Weights of a small sound classifier.
Model: 4.92M parameters, arch wavenet.
Data: 26041 training examples, 122.9 epochs.
Rows from block 4, named by matrix and row number. Rows with one number belong to one channel. Each number is 128 + 32 x the weight over the matrix's rms, rounded and kept within 0 to 255. All counts start at 0. Numbers have three digits each.
# filt: filter width-5 conv, dilation 16 (model.blocks.4.filt.weight, 192x192x5), inputs 72-89, a 5 kernel for each
# gate: gate width-5 conv, dilation 16 (model.blocks.4.gate.weight, 192x192x5), inputs 72-89, a 5 kernel for each
filt.65:125144139109117180111136105148150099092064133120116134125175139114117104140121115120134134135143139122136125150129097152120095098133165081170100165134129115124201164129086074115136085142143130133072150128154155152124144169070093107125109131069101148146057192128100155140
gate.65:122170118170182127097137145093073130079152135183111024114114102083110163157160186150122099125098055188088165060093138099151152108166179129121168101182130169131121108089167159076154138124149084081105105081155171125105158071116115119081144097110112111067139179156134145092
filt.66:170124103106110157176105200099146104096110121115102142121091140194151121104098090146188105180081121009042132177098077192089139132156099116094128117154161121078152188149168139157121128148130142111128106121073116137172083127166140157041152133145152165169147110122184161145
gate.66:150126151151154170031130096149123118074128213110121089137075080120128150126164120133138103102092135141138120109150139135117132134091131116166106122135122127129106112123112141136140128151102175152125131137227140057056115105115183152121158125134139126094178169092115133118
filt.67:169124140059120156067114114073135146125177138092141148085120166168110082139085088128147126102086124120129142153117084098150097140082100098096145146140133095090143146126115098102084094103127044159101107101087133114125074096172071166154139101129072156166201126124136160132
gate.67:086080152066112137067118106154130090110128202155148120128135092153123144166177095103164055159173094136168062170149119161134108074122070143156152120141177154078098125133154138139105141096114112100111094099130114095156073153103185109160128175144149080125161219141096121114
filt.68:154077128175111144118086202086128081117092174108113162142083120090148156176142123093118049162121117136168123174180102113099158125106144123184161124140142116111123115092124107094101072181108109065100132064100125091118135128120140134129127140129133092115124101151166145174
gate.68:157153140113134107155114086144143166133129106141100062165113169118096132169087111111094129149144157158106155044081149144141170174110166099109090105127121081180122182089143089141142215102100140158160111098120097077102114186162189087136182094146111109140139098106095156132
filt.69:166109095158136098204096162154128162038050167116161106104138121108159131201164198158123141110191139121151121120150185136147173101093128122085182141125167140144191146151149145117116098108156097095171137116186140091178094152113176100110162082114178218133069151157191212154
gate.69:117151134114122148124173099141144132048168126129135107166116093171190140188138160124135152103132143057141125123161141078106093111165053092124170156095119159142113174110078102128132110109070181140134104097141152235104066054085106184172114128070121122114150171104096175126
filt.70:122108136096095121093151069132165075107147142079212139110080158117189179174156163145146096077078131127175088157142103151144124118105058126153151119098178065113167150113161161118084106159185136108104113182163112089082111155093101147099159212118061191140125124160165115077
gate.70:102083105153118130155135147098161155103189141072086186132074135155175136185139166104098129168154071155152079165163074128220109077064113126132067078175116131131181118116128139155151144102186078144145155178117169117067136126079134105082104087073126128111133129150194116161
filt.71:140125110144122103119079177149149165123074140118115106162098142113156148162116159108118144111123032082174113058107150100135222145126101115049127155139104137129111106134158135138116153151147089169115111244134067120142069141143118170097113156051053172127157184130167099166
gate.71:181157064115081078160115077118109096147132167131176153114092107154075177057122173071124116081180158136096125154136125088122098130095131102124105130154126133080140113109125147160137160131118140091180177055162133124122120183124084182151097100094137129172095176120073142099
filt.72:141174070106064093139125174118132036160115086083065127147080153183104090153095106150174110110103108143145094081132133163100162136079149113138152119082171153099150142152098098147094153191109100130083179116175120126061097109198091113118165077137107075124104152107120161119
gate.72:146102052141115081140154165152090045042140133194108125137125134072102132115164164141181132107150125045184154133147200152132139100151167164153120186063064146095125181124124151074087205127112133126153088110121071116113055202127108146117052149163135137090121156109146122112
filt.73:138092087116163150119158130170125133150117171103149119203095224102138085092168150150132142099106133086164123103108121068108159092123197145083130144091140115093124149149138146121142117136146182159101139135137131081049087124135190104102146085164144087118180120150083104105
gate.73:175145111108130127166114178119091160075136171113087107115092107105153085125143146150086064092142130087149095175153108181110140135107056149183164136102075113196156161143150125170087174142088112090163143057130091048069094093129106162081058107143133135123152165179114137119
filt.74:105086138155144167126119157184169112137119126162135118143136109102146099156119140134130121050186126097156114081115111132139152138123061118133124100033071120180162159144113159084107097148086102144128143135142126138189136185161070194114111140145114089141163094104172108068
gate.74:064187135133129096098125080123137123068126120118120127087157052145127119154144139106174137091181148147165079107137157117114155094150165107097141118085132107139143143125147145103099171180132146155114176185132168103047138095128151131135058093072120145161103166096098086165
filt.75:100136148106151116143132073100123162143145067105081185119115134067134177087128094154147170093083167093144079134123081089136091120158095127100104096146101137119210100145154116152093150157108130125167150162188078153143131143145062122071125135040115144130135111127127187193
gate.75:085161128150146147172092133064095089179098113114101137091147110180106098106105046088157164156185122141109098124166139122121188119159117167162082138069089116154042122150146084113138143085104154130163155151141158141072130157056148134134162098161141103107152145138153185099
filt.76:124101126178154107167113134137145133104143095136148146133092136094121107130160129210090190136132114134106066095122164057126093118127142105105180099179102066160155058159098136107125125108119123119142144169067094083143146130163052095088173083096110108078102154065146134047
gate.76:149127133088112145109059155120111103159122120160124086191095122124187070138045153169102170130172127156150168143138133120104147113132085119147154073150106151142098123127128139158149141089097155115108126117113137114139114098125111094138181123139097121104141141154110049125
filt.77:136093124139125113116160184061125139190138115102104148111115055068187163181133089103103109120158097176093093165090104207191132132126165185102132113190124116141088098117115130099139117103131135143116093146068129082173101129200101166113092112118116149110108136111122038118
gate.77:131157129191096092098094068133116142137124175139073080081089132158168117056103148111151133097100150158119091100173088124128155180111116207160140120149099198062109144080076153150139128054138145126137122103131128157136156103127072065117178079092122221174169129172145081133
filt.78:164126152116129144092113082119149085079157156126144135142122113126152108130144176139103151154118105102121146088110112104143116134109170091082159136134125136108162151105160142074143090110103103160136157126114102079069131126160197157126108130144122084124150103133098152158
gate.78:104054117174115216116133115124135127156102132135125141183162127117150122169104198120104109162132158134146106126076140127116123120119105150133096156169124125181163122143147161145139138183175139162147177125134163112047099035102134093159121165127067103123164125200097163108
filt.79:111127178158110127109189133109088149125157112124156158141204168104119117147181163097117165108147108078121115136097120172084057140137125147166150140081147166141097145124134098153151162174129149134149099109146108136210169144127128169099098084175182146110158211149144149153
gate.79:138133082125113152090106151119128144108154121137147085118161157112095095126180068132096153160143110118152024153099086117125135126165095180132115094127185092100116099146148133126154140132125097109132150158107117091194117156155138147094154133207128134096162156142129115140
filt.80:077142099077097068106111096188107148085133131073142184173151160125154099115110060091154171170142205117165163151159185110120077154175081116127124097064112119176076108131142139131148089128071173148090176125134179089123142142102112164103091082124142137202113131130102181110
gate.80:168090103138088109144118103122110126193117113164114157141129116117165108102147154133142132138112182097116136089129054171117113175168117190138078169121122146150126138111116078169157139090097143103208090125084084108116133097189110164119089197110134139127153190130056148190
filt.81:136131167146137095154141133111075099115090120120179108109083112153115180133128214134144134094107118164149093176110085171179129084097137181150093138145195183082180134148093126088118107100174113088156144152140169085166194097127111080143136153132109163156114146159117135082
gate.81:046107161163076111070097122156178111102094090126136069160139082147160107138086085096126123205156189132109094139062117084107184119178140122130177171130082109114126072111159171157153122154109133140088229107151153168119108129149165154199150092098175127111114147117126109142
filt.82:191127145121102096141127116092120121152126189059116106112120142123112074127116160158089171155147116139123085054130080119112113053166116141140150128086100154193122131122092133135097149125127144169140117154149115063075113161164126112099131088133111162136126147116169140105
gate.82:106135139111129147127089126129149139135135114137133113107204090073129163125101156097141137158139234158114136108168152087130151085136126129095067191077131100149120157138133119147171119158102183125105142185161181161148097148103110128109166111184127193168136095092155128131
filt.83:145176132149126095201142111139137148155116202159106109146211088103103151151130135092176116129151149077149128135152222109076098143152128157130139163065134129096081076154110152135151137150111121133105086141182098159142057087195111130119081189140092152130148112125055171170
gate.83:179098095173146141137214156163173153097098182093117120122132136086146143153107121119131094190104134177093144149112105123121053160141139077100111176104135190084127072095092111151144183155100116157148131126197145135161142144188187157103052214062140054204098182159144116085
filt.84:158086075122146141161166122096118144094118109113156155123193104088150090128110137128103165098110143126182148112134124140138171080080104146107065107137188150119115193135125150117167128110099072080120128140107081146104158154071152116111191136094122087095100166159180133134
gate.84:094086106158118091100163156179210114155090139135097093123154151149119129159068156135106076139134126110095095151085142187186120110183125116136136181133124186085125120105118089155077070158187071051066119080133079143072158162124103162135123115173145112136132214148161140120
filt.85:098100094201157157126108160093060103130156165111165106103129115124204040113126079136134105165153078135164110121148088094133128150142102117104140143161135153124113189102177090158122145110119151113105172149159149166190118170131142222079139161103190162155150127030113085109
gate.85:083091147152127127085162106101109121149164129135132141073127203080042080150120118133150152081120108163157095172189093092097169113162132108149092123116159140170118173149186159127137078086104145115080080096100115159094166159156158132110094142139054085155154186167140139195
filt.86:112114127129122137144080154146139132048147150156119130113072151141128096111129143148144134157129153175089090085121163152155150090132128196114119088052147131121095130080148128073105152089155133100178152134092095124103073128114113135108162153130135125050078146173117045121
gate.86:097139102098098131153151074150127184091112103145073143179091158144101108081165145190106141130055098181187078191113126164148138133167149164137168128192088138170158129132081163120106091124163092138150087168117094110117116084110127135076192143160134096132103149207168114098
filt.87:118176102107120054147140134150047114176084090160102094162112196164051195081125078148156136136063139084078182112139105158136157142123076197128139166150108101152163104163127092101140124113095145149110099112158158148144179150202147077166096160107139127085065126135061137088
gate.87:173145205083146154156125101114128115106114122183144135137095140107142125134125040106127092145111117096150057110166166087115102155164151138119129189140121154143082117148152179147110125151164124134162165146066115153133162100185109197142134128133122031203138134143143078144
filt.88:154153114081161128112101133149094121137118143122149037221094156141202122131138139205119122099125137108116154202109162154078112139143109169146091118146098083151133108150103124103108150141143046144153133155117138094133136134120155188191164151098081120152123137145169087111
gate.88:134129076155034142137121109072135154148147083176158099122160157133115101164143143179088120132144158123170124180139108179144143116161106168072107155125154174102107164109116123137143111085122109130129110072142106078149176127160137081085154113101153114110129177099105157092
filt.89:182152137093081182119164135169148121136139103150108183132147210077114134098173117040146140117112109147085112122163136197171115124140140134155117136155130143101165127129122066101135146116191156070125135113138105075113177089140080170084102125105115119116139136075140097122
gate.89:139111189121121099091158114098116081127094128101175100131101093199111083178119150128151136126152083160140183177092164131117079132085078170163165190136087139111179117143144129128073114173137100141129146156126139151087089151106109157127055147049107138151154179132111160099
filt.90:096070152138146133131158089091122091177086087122136145116144183125181119157101149057133136134123165126096124135108129115130136135151103162105146107119086155154104088183125118161134104119170108157207109160084151132096171146133150163089087095094138182134125079136100085152
gate.90:077152163131152089106110175084160139139102176111131106138115087126133098133092167156112091167121059104096042148087132089181082140182159146098146187102110182111116185164133117130127092105121158142106098096153127159075041174177133150125136135157119192099157184175122134106
filt.91:134155127175120114135130171142129110120148092104096158068072101208078108137104166202113088068108098118126107061043146107098105180111138163213092066168166119107084033077094139132120164154130102075182104111177140159157100125139086084121125083091168126033103176137170141149
gate.91:067100147118176130110124125136118129123140139109126080146145126169108183124093171103144125070110147120140087151185108129103187125102083145151080136112118139098122180098116140082181114169131087110114109076123138128184124097145135132154181110151155094181125154128160158069
filt.92:122085116130159120133131150123163145150140100122165152130119170101122141121161165114136120135149121126130135142107113125166118115150103105148125181115147075144128166123136113109154097051157148117122085118102157181100154115164121104150125113142144151071125113120123148127
gate.92:145151106115134061102140092117130061123110111155100109158123156096163092089091117123135102132129147150112127067123154124199157140148148103108138106172093122198120125183109088164092120133148151068182118159155164124153115152099059111122132126085134119116135160162183108114
filt.93:146138096102130137099070120085159057151148099102071111141087143173132115168068169129104093155181075139141102124127188143163127109149138084099135120166145095133032124083131097085117077132089114135080173178138149201113136077116158101055121100184097097143076116102151072088
gate.93:101074043138105139117091126101083095112119152101139074137090049081180155094080133128128112146119115137159188153135133124087100144111109121125067155089112182179147127125140154136135153089100116115111137111183140169141120137134159197153140080127117165142085167106159178091
filt.94:130132103140195166187148086086103083173092142113129100138093083149056159134144089153130062087115130089124133122064177102101133184107145154122155144154071107118128117134090138164119156135099123073149156151111070130114138175170110101159128085120131147118156185132216157119
gate.94:112135130255164112061146116062197144090125103153138135050103101172075181186080133113138174132119167168141141180148149166070119055135174169121167214175175112168073085103136137062096095100091126144153141132143074103091168118133181100114126110166136136050134180168114153137
filt.95:162108129175102113110126133102098078099160152153121154173120120105117093093153111109126094154116068139127141093096192147104188105170066169174106101098145098148096118124122124136161170161114122145161107087151091113138125172120143126206068154189128065139120127112061137153
gate.95:131136148136104059066066106097118085111172123127114085078091157102156112142117140117082112125107091145190111113106086155116118106175094148125166052137143123171094104124167113121116151151087105091172135108153136151146126121092106103128084123125096152105171130127133129135
filt.96:153094136138082075103122148172129118130135131080092153155075143122155118106100128079063083145182136126207152135147122092098057135122062107125076103154040162083086173144156107128131102043077131117148167154171128072125113168069174193188121161155154106135128106087070180161
gate.96:156142048159101138125167130110126143130130144165084099143119161143095188163095139188132107087113178064148104096111099073101184150092098121095103108132122102062073111145103100130097130110139102207186125070201143090183133102124142130139119120071062127156221164110106085135
filt.97:143153175176136108158103158171138120184175153124137132088092132117113152123055104129147112118174162166178107144104185133152192181106111099137137096107157061059144106149146146187130122154122165100177162161143210135053112183097090075138128151135119145048100158122133089077
gate.97:130132153130126102119109107110083100137128145063095106110122081145152120125162179150132166141159176160129114132160074145151156122099073105095128107114085165139106188117047127139124196157086129163089103094119129144152148184165088168107148143125131156092144168072114083155
filt.98:143140114052135110118149107167132074203213156140091115117135144080069087170140106152122123117111094077135092124141135179143102118142151135147159131143113111128122119187106133135139160141142150121160127131119161138168107121154117165161120147119104056126150156157156117129
gate.98:149156045075151138164140113157162108119100113059101113132150130141090134160085202110150151132134160097133140155180121194186082125175142115105159128094171124098078120128095129143165125120166115165122056102112159147149121151124072085143129169140111121132119159127126120122
filt.99:104069123127158143107156114115167097091130119062190058186126112099148139138072149125103117211100103056106092088164127086120128069179181162149157142134123116109129134151144107160146148143173127180087129138159144121143156134088169105116111059148187147122095143103160111149
gate.99:094136088115134124115155097186145101122114101099160116139211089106111140089106146112107179126070097149176133162103094116147140126087127152169136132038149187162154144125163100166163079123095197143085178117138156052135146133123150094115120149078123086135133100178114070140
filt.100:108133101152176120143150137121126156154199078147127096146118176182186094137112078136120205097115108198077118129176124092167161113138136118116127111111076089130094103093101099116085113167116122170155104104070176111123148165123081102089150070120113151147086149158142076121
gate.100:128102102118137137143065109097152131202108128138136118126092156139126143137171138074219192132137133091123158089116096145148173150132137096120114156122141111127142124125085135159116162168112123109164170158160119106141155119143090143095104079132137093120120155142133142152
filt.101:097111130085144126078131133125124107098139137097153151146149112103162110134092090169198141073094105127077174132209100100049118195170146157147151137171168094095120181085160146111098068128087155186111110163118135135081186136120124162090099135155079141168138127123106108164
gate.101:161046124089176150136174134143145068133116167116153048153137130066044096127109169105140132140121121153112078130124162076154160148119168155161137156119112161086140083107150148165119128169113120145160104082168182192205112112154165079155142094130115097153117065088170152141
filt.102:111149149183208151059074097168166139148114136118119069162146024184090155200103157126114164112159110174095160132127127138124126167082131151129091096201137095123083138111150217114084143107101190143073145154177134123102154125142237094106116121112133114130135104101148093193
gate.102:053212118088154207116078143170122144108125138093119085177122114173147129172105149162128136143098132117060130148151172147113141147130171120075101099156165101122136158123131124137116032163121100129129127092130158087086152134093120137140156152104097115009154075150130129149
filt.103:168156093102125198182139105145099117148133133169138072161155081095103048134075135103113144157057132074132162176130090156164117099111146066152150160179105116171127091153088100145109065135127182137072099105126111106146076184092119089156129210133081080174153092193151101101
gate.103:093129117132067103111116075141132125137124142154127104156115059109144142169107131124110153144161104148156093072131164169146133134117102099156094169155108149147131159142162127131050077123086112146112169157147177172149144200127129114122052152090108147164175103112126110128
filt.104:055072170144163055141110156138106153104188163119145134103155144138151136124145134172079125181194140144130155120176130136115087160113091176090142111116185129098110153159108130100147080149167066091136082145128132216086191183145109135150088095153186145104111158078101087093
gate.104:109152116162199169124066158105096144125172152158106108114138130109124120156181065100145126120218079142146096120112089098140168124121112160154156151160123121147122082114120132127125100114079132133125067124151106102069084159068144200117084202094168152187145178118172109111
filt.105:092138066122123181110163152174123126120127159171065156087133128100117064105141123126122148174097073143086126101114107142144098074123043198091130088057098137155141135097115171134093133124114178151106092093092096165209089052114085181067158131099149155098087117065140074092
gate.105:112113201157186098120070147110139124120056124031076084158095153093157046102152099150154146093176101168158158115148163085118152196089109129105106147127162156118134171113159087135086109065126116149204073135149175143129114103129077194091128085142172091146135140101177177149
filt.106:129162111099115101094131164206177174143119111088113157145184153129077137106120100095140114114165162122142151184144152127098160118112143098079109174082129146139106092121112110174106112147115170111121168115111138106147122147169081070137132160102167147140114115094120131118
gate.106:141178150120147092099089112132136108107089135151161083098141146151143106147161124075093146143115126157087128147124111177138146147132121189125156144114156150163148101136089137129145155059079122243128177142145121087112115130149215134073133125132163178113092177144106167121
filt.107:134145083151107114130165156174207096141118119185121138128128131109138149215103135156127153103099117130141153129110136163150082158097122117099188115068145121118148156124134176182131146170111129148187215160148181139080135124117164168077091164139107130129119168151136078134
gate.107:145103142104107152143098100119186156122117117117137092115127126114146062076093134107091143124100078084130154150125171168094057118123136077100149136137200133126084160157176125129063161070096110126182169044062132210168134103132132156097139139130170096102110183145140133101
filt.108:138170143107071131137124074104184139137101122162070152104159133173148134147118104065101161130134166125116140112144160114178178126076127109154124164159120113096149115102151146164164119123119182160086159111111158090102129186129166194179154157138124119189251122194082093129
gate.108:094125148100153127177187094108113129167144105114130158109093118164151100086122107156124148099112143094080154122168142088083128163109143177094128167155137109101127113123074115143109110091124127168178152142131111135118105147051095106166096129116103123128149122164131147143
filt.109:098041127138141112141152107102087155102103128116164066090070150154136089131159143103071124085155119125089126089092122149123121118158072178135104117146050095105079123151145119181145170111116105114177095138115155082117138112122148151178082119197126119131152110129168099118
gate.109:155140129107150164091132091076137112075153090127109159065101120109125155114189100097111139104139124124129147161104114071166163144153148128086095210117169089120199134140139104118158147168097122120167127110139165099182107053113124085119057073188083100168133136147153148145
filt.110:178064126134159173116173168132103038164162098119161225183143151119058131145092098144166100165151170118075143145133185104217125142083175116163078111123090157127092087117178128127097148120193125131163142085081145147169226178134144061240105102114142147168123104118065110077
gate.110:161149097062050142147137162126119104106134080134110165073113137087137144066155150180158109109156140162108166099073083128123194141133121073196151169103066111120118158128082142125164142116148110071116117157065133119087153154146135094057099117150133126130101101113113106147
filt.111:135099108127146128132153181152163152096144170126123058136180068150142149103121182109134188154161150131138095133140089025130114147106178131136077116086130132166122128129101123100122173092130162101120070131164142143103120103075174136133116164139168128122092092112167094126
gate.111:033144149148187121145091108158184194160162174125116101121064199114151137178161086095132088110139193108143111129145159074169174055108115121151196136163139135133179131096110131145090118166068128109149116141134154107136144197138067136111091138137083162087098196117164127095
filt.112:124086181182143150134121130117144144132067083138157110141099145162139159047123128123175080128122085174137157141100150126146088116141142134135145137054125145156108142089111143108117108162137094096129133126173136167166187140145103090132154110067168118164139110139148084102
gate.112:137147095101169124137101101081141148119098113102167089093173050153180115172113148120163153160098163118155103131110097105105137133173076135151178139110160060164153122193156125151108125145127113183106127054081177163159104136061151086147024181145131167185145167148105193099
filt.113:171166172132181110133198118081179145160107162129162131138106176141106141138118098105133145166145129044120117146122138100143128106100147157093125070123107168150141157166153095102078152112101140189136155103169138139180137119145085094076116100099170144082077145116108122143
gate.113:126195153146162107133120131090123144122115100126128139179132126106159121221130109164106105146130156144126144198151154144117147098098136183081140119201163114142148157188092120147175144118106091119129101138113174134165193136138118149176106118121115138137197188189109114188
filt.114:107157068087112123123167103124081133164152155156107093119092146168118087139152083125080158080137192120167177114116139131056145144125061153136133133122081109197153162083126109121138149099095125114124136156140114117123092120156054101156076115139089124188092129092116158117
gate.114:114133140133104138199111115099115159166113076130148079175166086104139116116042051151112139092136146171109077104151129104092190148141142134141103065134073142154102110135142157090165144076140128129090077123084182136142158099151138163105186107120086138107154138076100063109
filt.115:169169145118209126136098128083087097169104135093086111065110116177138140180118117130131143157131139078035084165105137132117143091123176088156145117202139115134171152140126087111101112150145090184168138199144105135162115073104069080131128078128092105126075113134186188140
gate.115:146203129098116171146128171099146176136160110158097147119164183203086104112101117206125077149077177155131109169062095138143194108137128129149101104148177089112210076142072099180153103090085133151153144125187075097100081226075120131087128131097164125115121176084076107095
filt.116:086096121102104086115140131125100181170094145099100161109100133144201172102122104167126090111107105070134181087143105119184142131078175111128137096143103181110058158211129131108121107030090185113159072126102144136122127171105114112096090066090097185177093145084115151134
gate.116:148117159175120219135120119110149083131100134165120067084082087138073116202126163205091126140121105120154094147107146143131145124143124076175163198106121137159156133166091153150152167129117148061146116108122098125125140109194062133061126105078121081075130122102071117140
filt.117:167162156176112152144120124120151111145113118073185071089140203103085139164112121105151184073147162157147110089167082138160199120072126115114120160136158160147168113127121149089138129091063129059073125123133112113072148178100085141155120122143131192148108142098075139117
gate.117:149163080050137085144128173147138180169103080131129080106107182151134060130120073165129121125144183134177156118141209117109203147158114145097166117092112128110132157092132116161126169120112114165089129096129148091124138186157167113130175186160097090109179118138115170114
filt.118:143130121139128155115061147123126132147191086155076154129116171126195137099100181147141142180172145130138156082151124123109171088145107064133126126038069093129142114118132137103143096137103127140081168114152144148093052118130180117120074119107125103093156143107152138136
gate.118:135130134123115158115133116151145059093093078100143179134118128145098162126176174191183143125053155157109160080155158160151127133128122128137108148067104142087123124137098147215126122160153128160040181176121155165121110087113160133171121076138136109152070129081111116072
filt.119:102179179162135116080143126135062126156158105196090082131059140115100132125173140133137098134122112157132126075151144144150129119101090143072123146161166147085110151143104191168133119171173190099106109164121138209136158110166110144082116167170112115170135083177150108136
gate.119:151120126147140148114152099071094120157050128103155179108123086125101066178124158110128154095119184098126137129115153124110084154118111140191136150092200104111163132120130190140093117149087123102126172082157071119102164148191082174054068104139164136137108156160094115109
filt.120:157077116188107131121105134169138139123191130148119164158170118083135114120078148114125128127174141055121146127122118127115181093162172107072115126137121093106146097147167149128114125106146150109126076089109147155129158122126169173090086179088124140134156155034125174089
gate.120:141130114108104097134142138180105093147165121152157143145220186124100113094136166067131098156138069080149174113166125107161147151146118098095128120133091116123120177178089145143136119184107161098091152080136095069093135127139129085155110168178119088090193176147063138099
filt.121:132140136154128057081142086074072165149091163184090126171103172171089153158155060131128114143099077075107168139121098110093156144081125212132132159087170112061118127080116148097134151100126179180140094088133193111125093097162103130129185091153111145135148129147115116179
gate.121:174151120131044150161149187125112145135147155131079132189156155122094135107108135165176184165113130095114117090109157078152159128153151152122150157167110113160134126168072115111145065065137125088138153141118138073166115159134211114149066166065117066114084120147155215160
filt.122:148100103056120140078152047124129109159135080205141100092132102169092151123204130140092191054150080136137143163088109154127067127161067157194124108147128189126148103178144185105094117090134108144091171129137111108123096157104065108103087126134129136062103168104184129158
gate.122:130144141147133164136169146153156090147099199122113125120173123118094134167122111090137124115115117178137116135164090077174151155146118110143131116146207144107083121127127108090099145085101168189143088156131166093049144130113148104098166149115133101160120108144164094122
filt.123:134107160129108093146145129157099163127109140084100161118099121129092083129100131103100145087058085093183115129117128085126135162196163153099128163183095140080110088151100074093144128105163156117082109134137118133149126117138100098113133087168100098093206181107127201119
gate.123:134107156081193139111093106171091149183145101124117073099156125121142151122111086069108121156151062151080067131127156126142072165141175173138148130128131122156133135152133085103151101077151103138137111153059109144136139117128100133104179115108114103131158156131137143123
filt.124:075118145066163116127151149174124133141097131081170170122149152191160110177128062077157101156085126119133141125131092147111184147146170153137141155145120088144159153131163107171134151137087086147136156164135145091176069144126146104121122139137102124142092118158150094094
gate.124:210086096128077149130170127143143153092057145117141133139112139028069129163140134083078068123148102081165158128186108140148145070153119142084088161118185119187132139147086154114117117128146165082189072134170080104170132138145085144154112161111199167132085133085144150144
filt.125:128159097130203104113132122149125020138175122136122149148134179087171190111142090155097149175127070112132120117158118154119076120123120131070131083069155123095088138137140136096124146139115160131110124134143180080122192152080138230082127117123093166153125162141139154141
gate.125:143125139151180104123105155070078170107151082194115100140146148135153145164144157119095148156136135115113076135158115127091109127155170137123164116158137164085140148137118136145129153104093126103131182144146131092172092078050107116117171079170117147117089179126093206232
filt.126:113205142099106129144131139153099022113120192100134124182107130165161134077144107123173140101154128128165167176126119124167150123123097140124092155140174090114110185130157171093131098139127147165137134097172097042099160096194110190109184137077114125208155175116095146143
gate.126:064103147166101184128111120135175124157149131201102124240154114126105190096116061106146111170128120170107132118062194139120123159121121100129090133121151096137099080160137169147125129108094062138129092156121104107151130108097165196101122172135127126126080127075117086127
filt.127:102160064139081154157111137108125120127084095152134137193085090159146125094111186164170121126057090116137136162135107161158124120138078183106126103119110164129067120173136160132101106144165113098085162151102095093191159081134147025146061052175123113111178043191151123177
gate.127:150070135122112137146104144165155123082126119233106099110126155148152058104086114112098135113145162116105131124111176148065168131145145120163103111204086143081055131121141195146124096104124103102127082130093134125138112162046197040149117138162180156082183150099152057131
filt.128:116083129086138110129120129155079104135127120140085100162154135179145166171136128099129097120118133130069140081125151077128104141108154183125179100196058105139158122065092140189142095149138111148132082151124125172112109153178129197114075124150095115126130090103136101159
gate.128:175121086133132071149162088131114133117102101128108151078124162111084061144141082185176094086098127135073096143145142117196125087101092093075111174136047129098182088109123109132122163091141137056186162139111132144140152164214056091085117131083107094169144063162122191163
filt.129:119160082195193099118135096054105129065098147133183109148146138170101119062134097147090155163193143105119147174148189146120135226104107093107122096072167151132126102108149170155076132114192100165122125117170122126172173113113112078099113137140104122154079165145112160110
gate.129:087069036092103055141100089080101162130173149168179123156120120065141162104134110083121123196138140132122175121120101087110126112146096131112100136155126157106157130136118140137160123093094102116101140138142155170118103144150102068104145086114094120204147083172164132151
filt.130:135104086162171115143111140126137120092125152216131099092119073108110183195085132164135108132072118124150134103156120112087135089103204091164167127114142091137121170199140134086097138142153136123108130138150131160130118062083164128113142101073148153082106154130161177094
gate.130:207144082101079087109111147145164140157169147090118148079159155132124147122162103132116124117149148110087150112109131102147168155145145170136133123107117148095096134152132111129164165131141095125120149139200139122067095084101094116145108097103122196141146080132127125131
filt.131:145183113120151108173085145147129167112140139180154118169107084136097132152063184153112147168100115135169166123134102103164099116188184159168140120111120119113157107134130108094138164112157067104146131124097115211086172161167114153095053118136141128054077097126166160124
gate.131:092221127219150112127109137175141181114114170175115155079172160137122169131129043101144153115203113125074194109054104146119129158134115112089085072117111135147159142163100140185135161139085139151073146092154168120114124144122115177178111126118115127153081117089131158171
filt.132:147136087176148083156163103058120168167119111125115148114125160123210166156132164096128136155152104153106108104147112146141131086095101153130161126148139137112163152056100049143134101094090145185176116091169172137074133115105193104137137137172126111133087121099093115142
gate.132:090092131123181091142079162105168136102115106095108106135111186119100103143093128131146104096123140155157129159173127091178117168130098119140075149149147120103137156131146151148112091160115106141165088113152121119220131106121149133198113131155128072146136138035086132118
filt.133:152128082174192153104100091118126096127142165194175113153078106113117101104166173105140079102116126146129119129197112083136105151181189100096162125151085175145135132111161098151122172158091161108109176103183080123150163083142084132086109151177176115143094129167100131139
gate.133:126145106100108159112158163138102113128118138105189168119162122138066097093151126163117135152157144117157191129122057156056136131120184155123168090108155149098156136173130150128136083162087101099094090092115139128144139083080118166130143142091161155189128116075092098123
filt.134:095087198155099114109182101087190106136114128138134132109106152134101197152137151113099137164134173159145171064066141088117116195175164043112144143122204125137114157145152132151136137143117108126208099150142102099104077122135170130124169165114100099126138114147062131138
gate.134:140154113117033154132080089067136176108133109159163112097179107125147139122164105116086116145139133114179121100199162165164119092074075083078097128173132081077080134129146137131090149140118096101135135135112114162089063097136131186167126183189062142105204196158110111138
filt.135:151169158195087105119107131136109076213166153134150094156147129146117108172087114120097112080112107073139112105084083115087162133164130076152120189131109091126103154134136106170161123150173116128167124138173087154156171064128117154146087112109186131090180051111111150094
gate.135:110160089165118123110127135090166114115129153127140138123138131115120156160079141150106120195111104148136127102189158133128128082166141117126124207159152125079096092171155164120089099067124107066133103086146121158063082118121160118177131144199109135086144150100174102129
filt.136:142097193118119074098129115096177190086083127073128120142205107051168091134109084114123101130159090130109101160088179077144077112102203114094115132134118198186083066118135137142114115103124200117090137095113088098173101153113136098149066163069109149094134111163113117137
gate.136:159146084181164105184135106166165088130124130111135139125082139150064141115164156084082064124150124139168070182184093166169043143084131133101118145131176116110137070125131118096183145167090128121166176106134123025179139110182168118127077169190112169152113196142088100037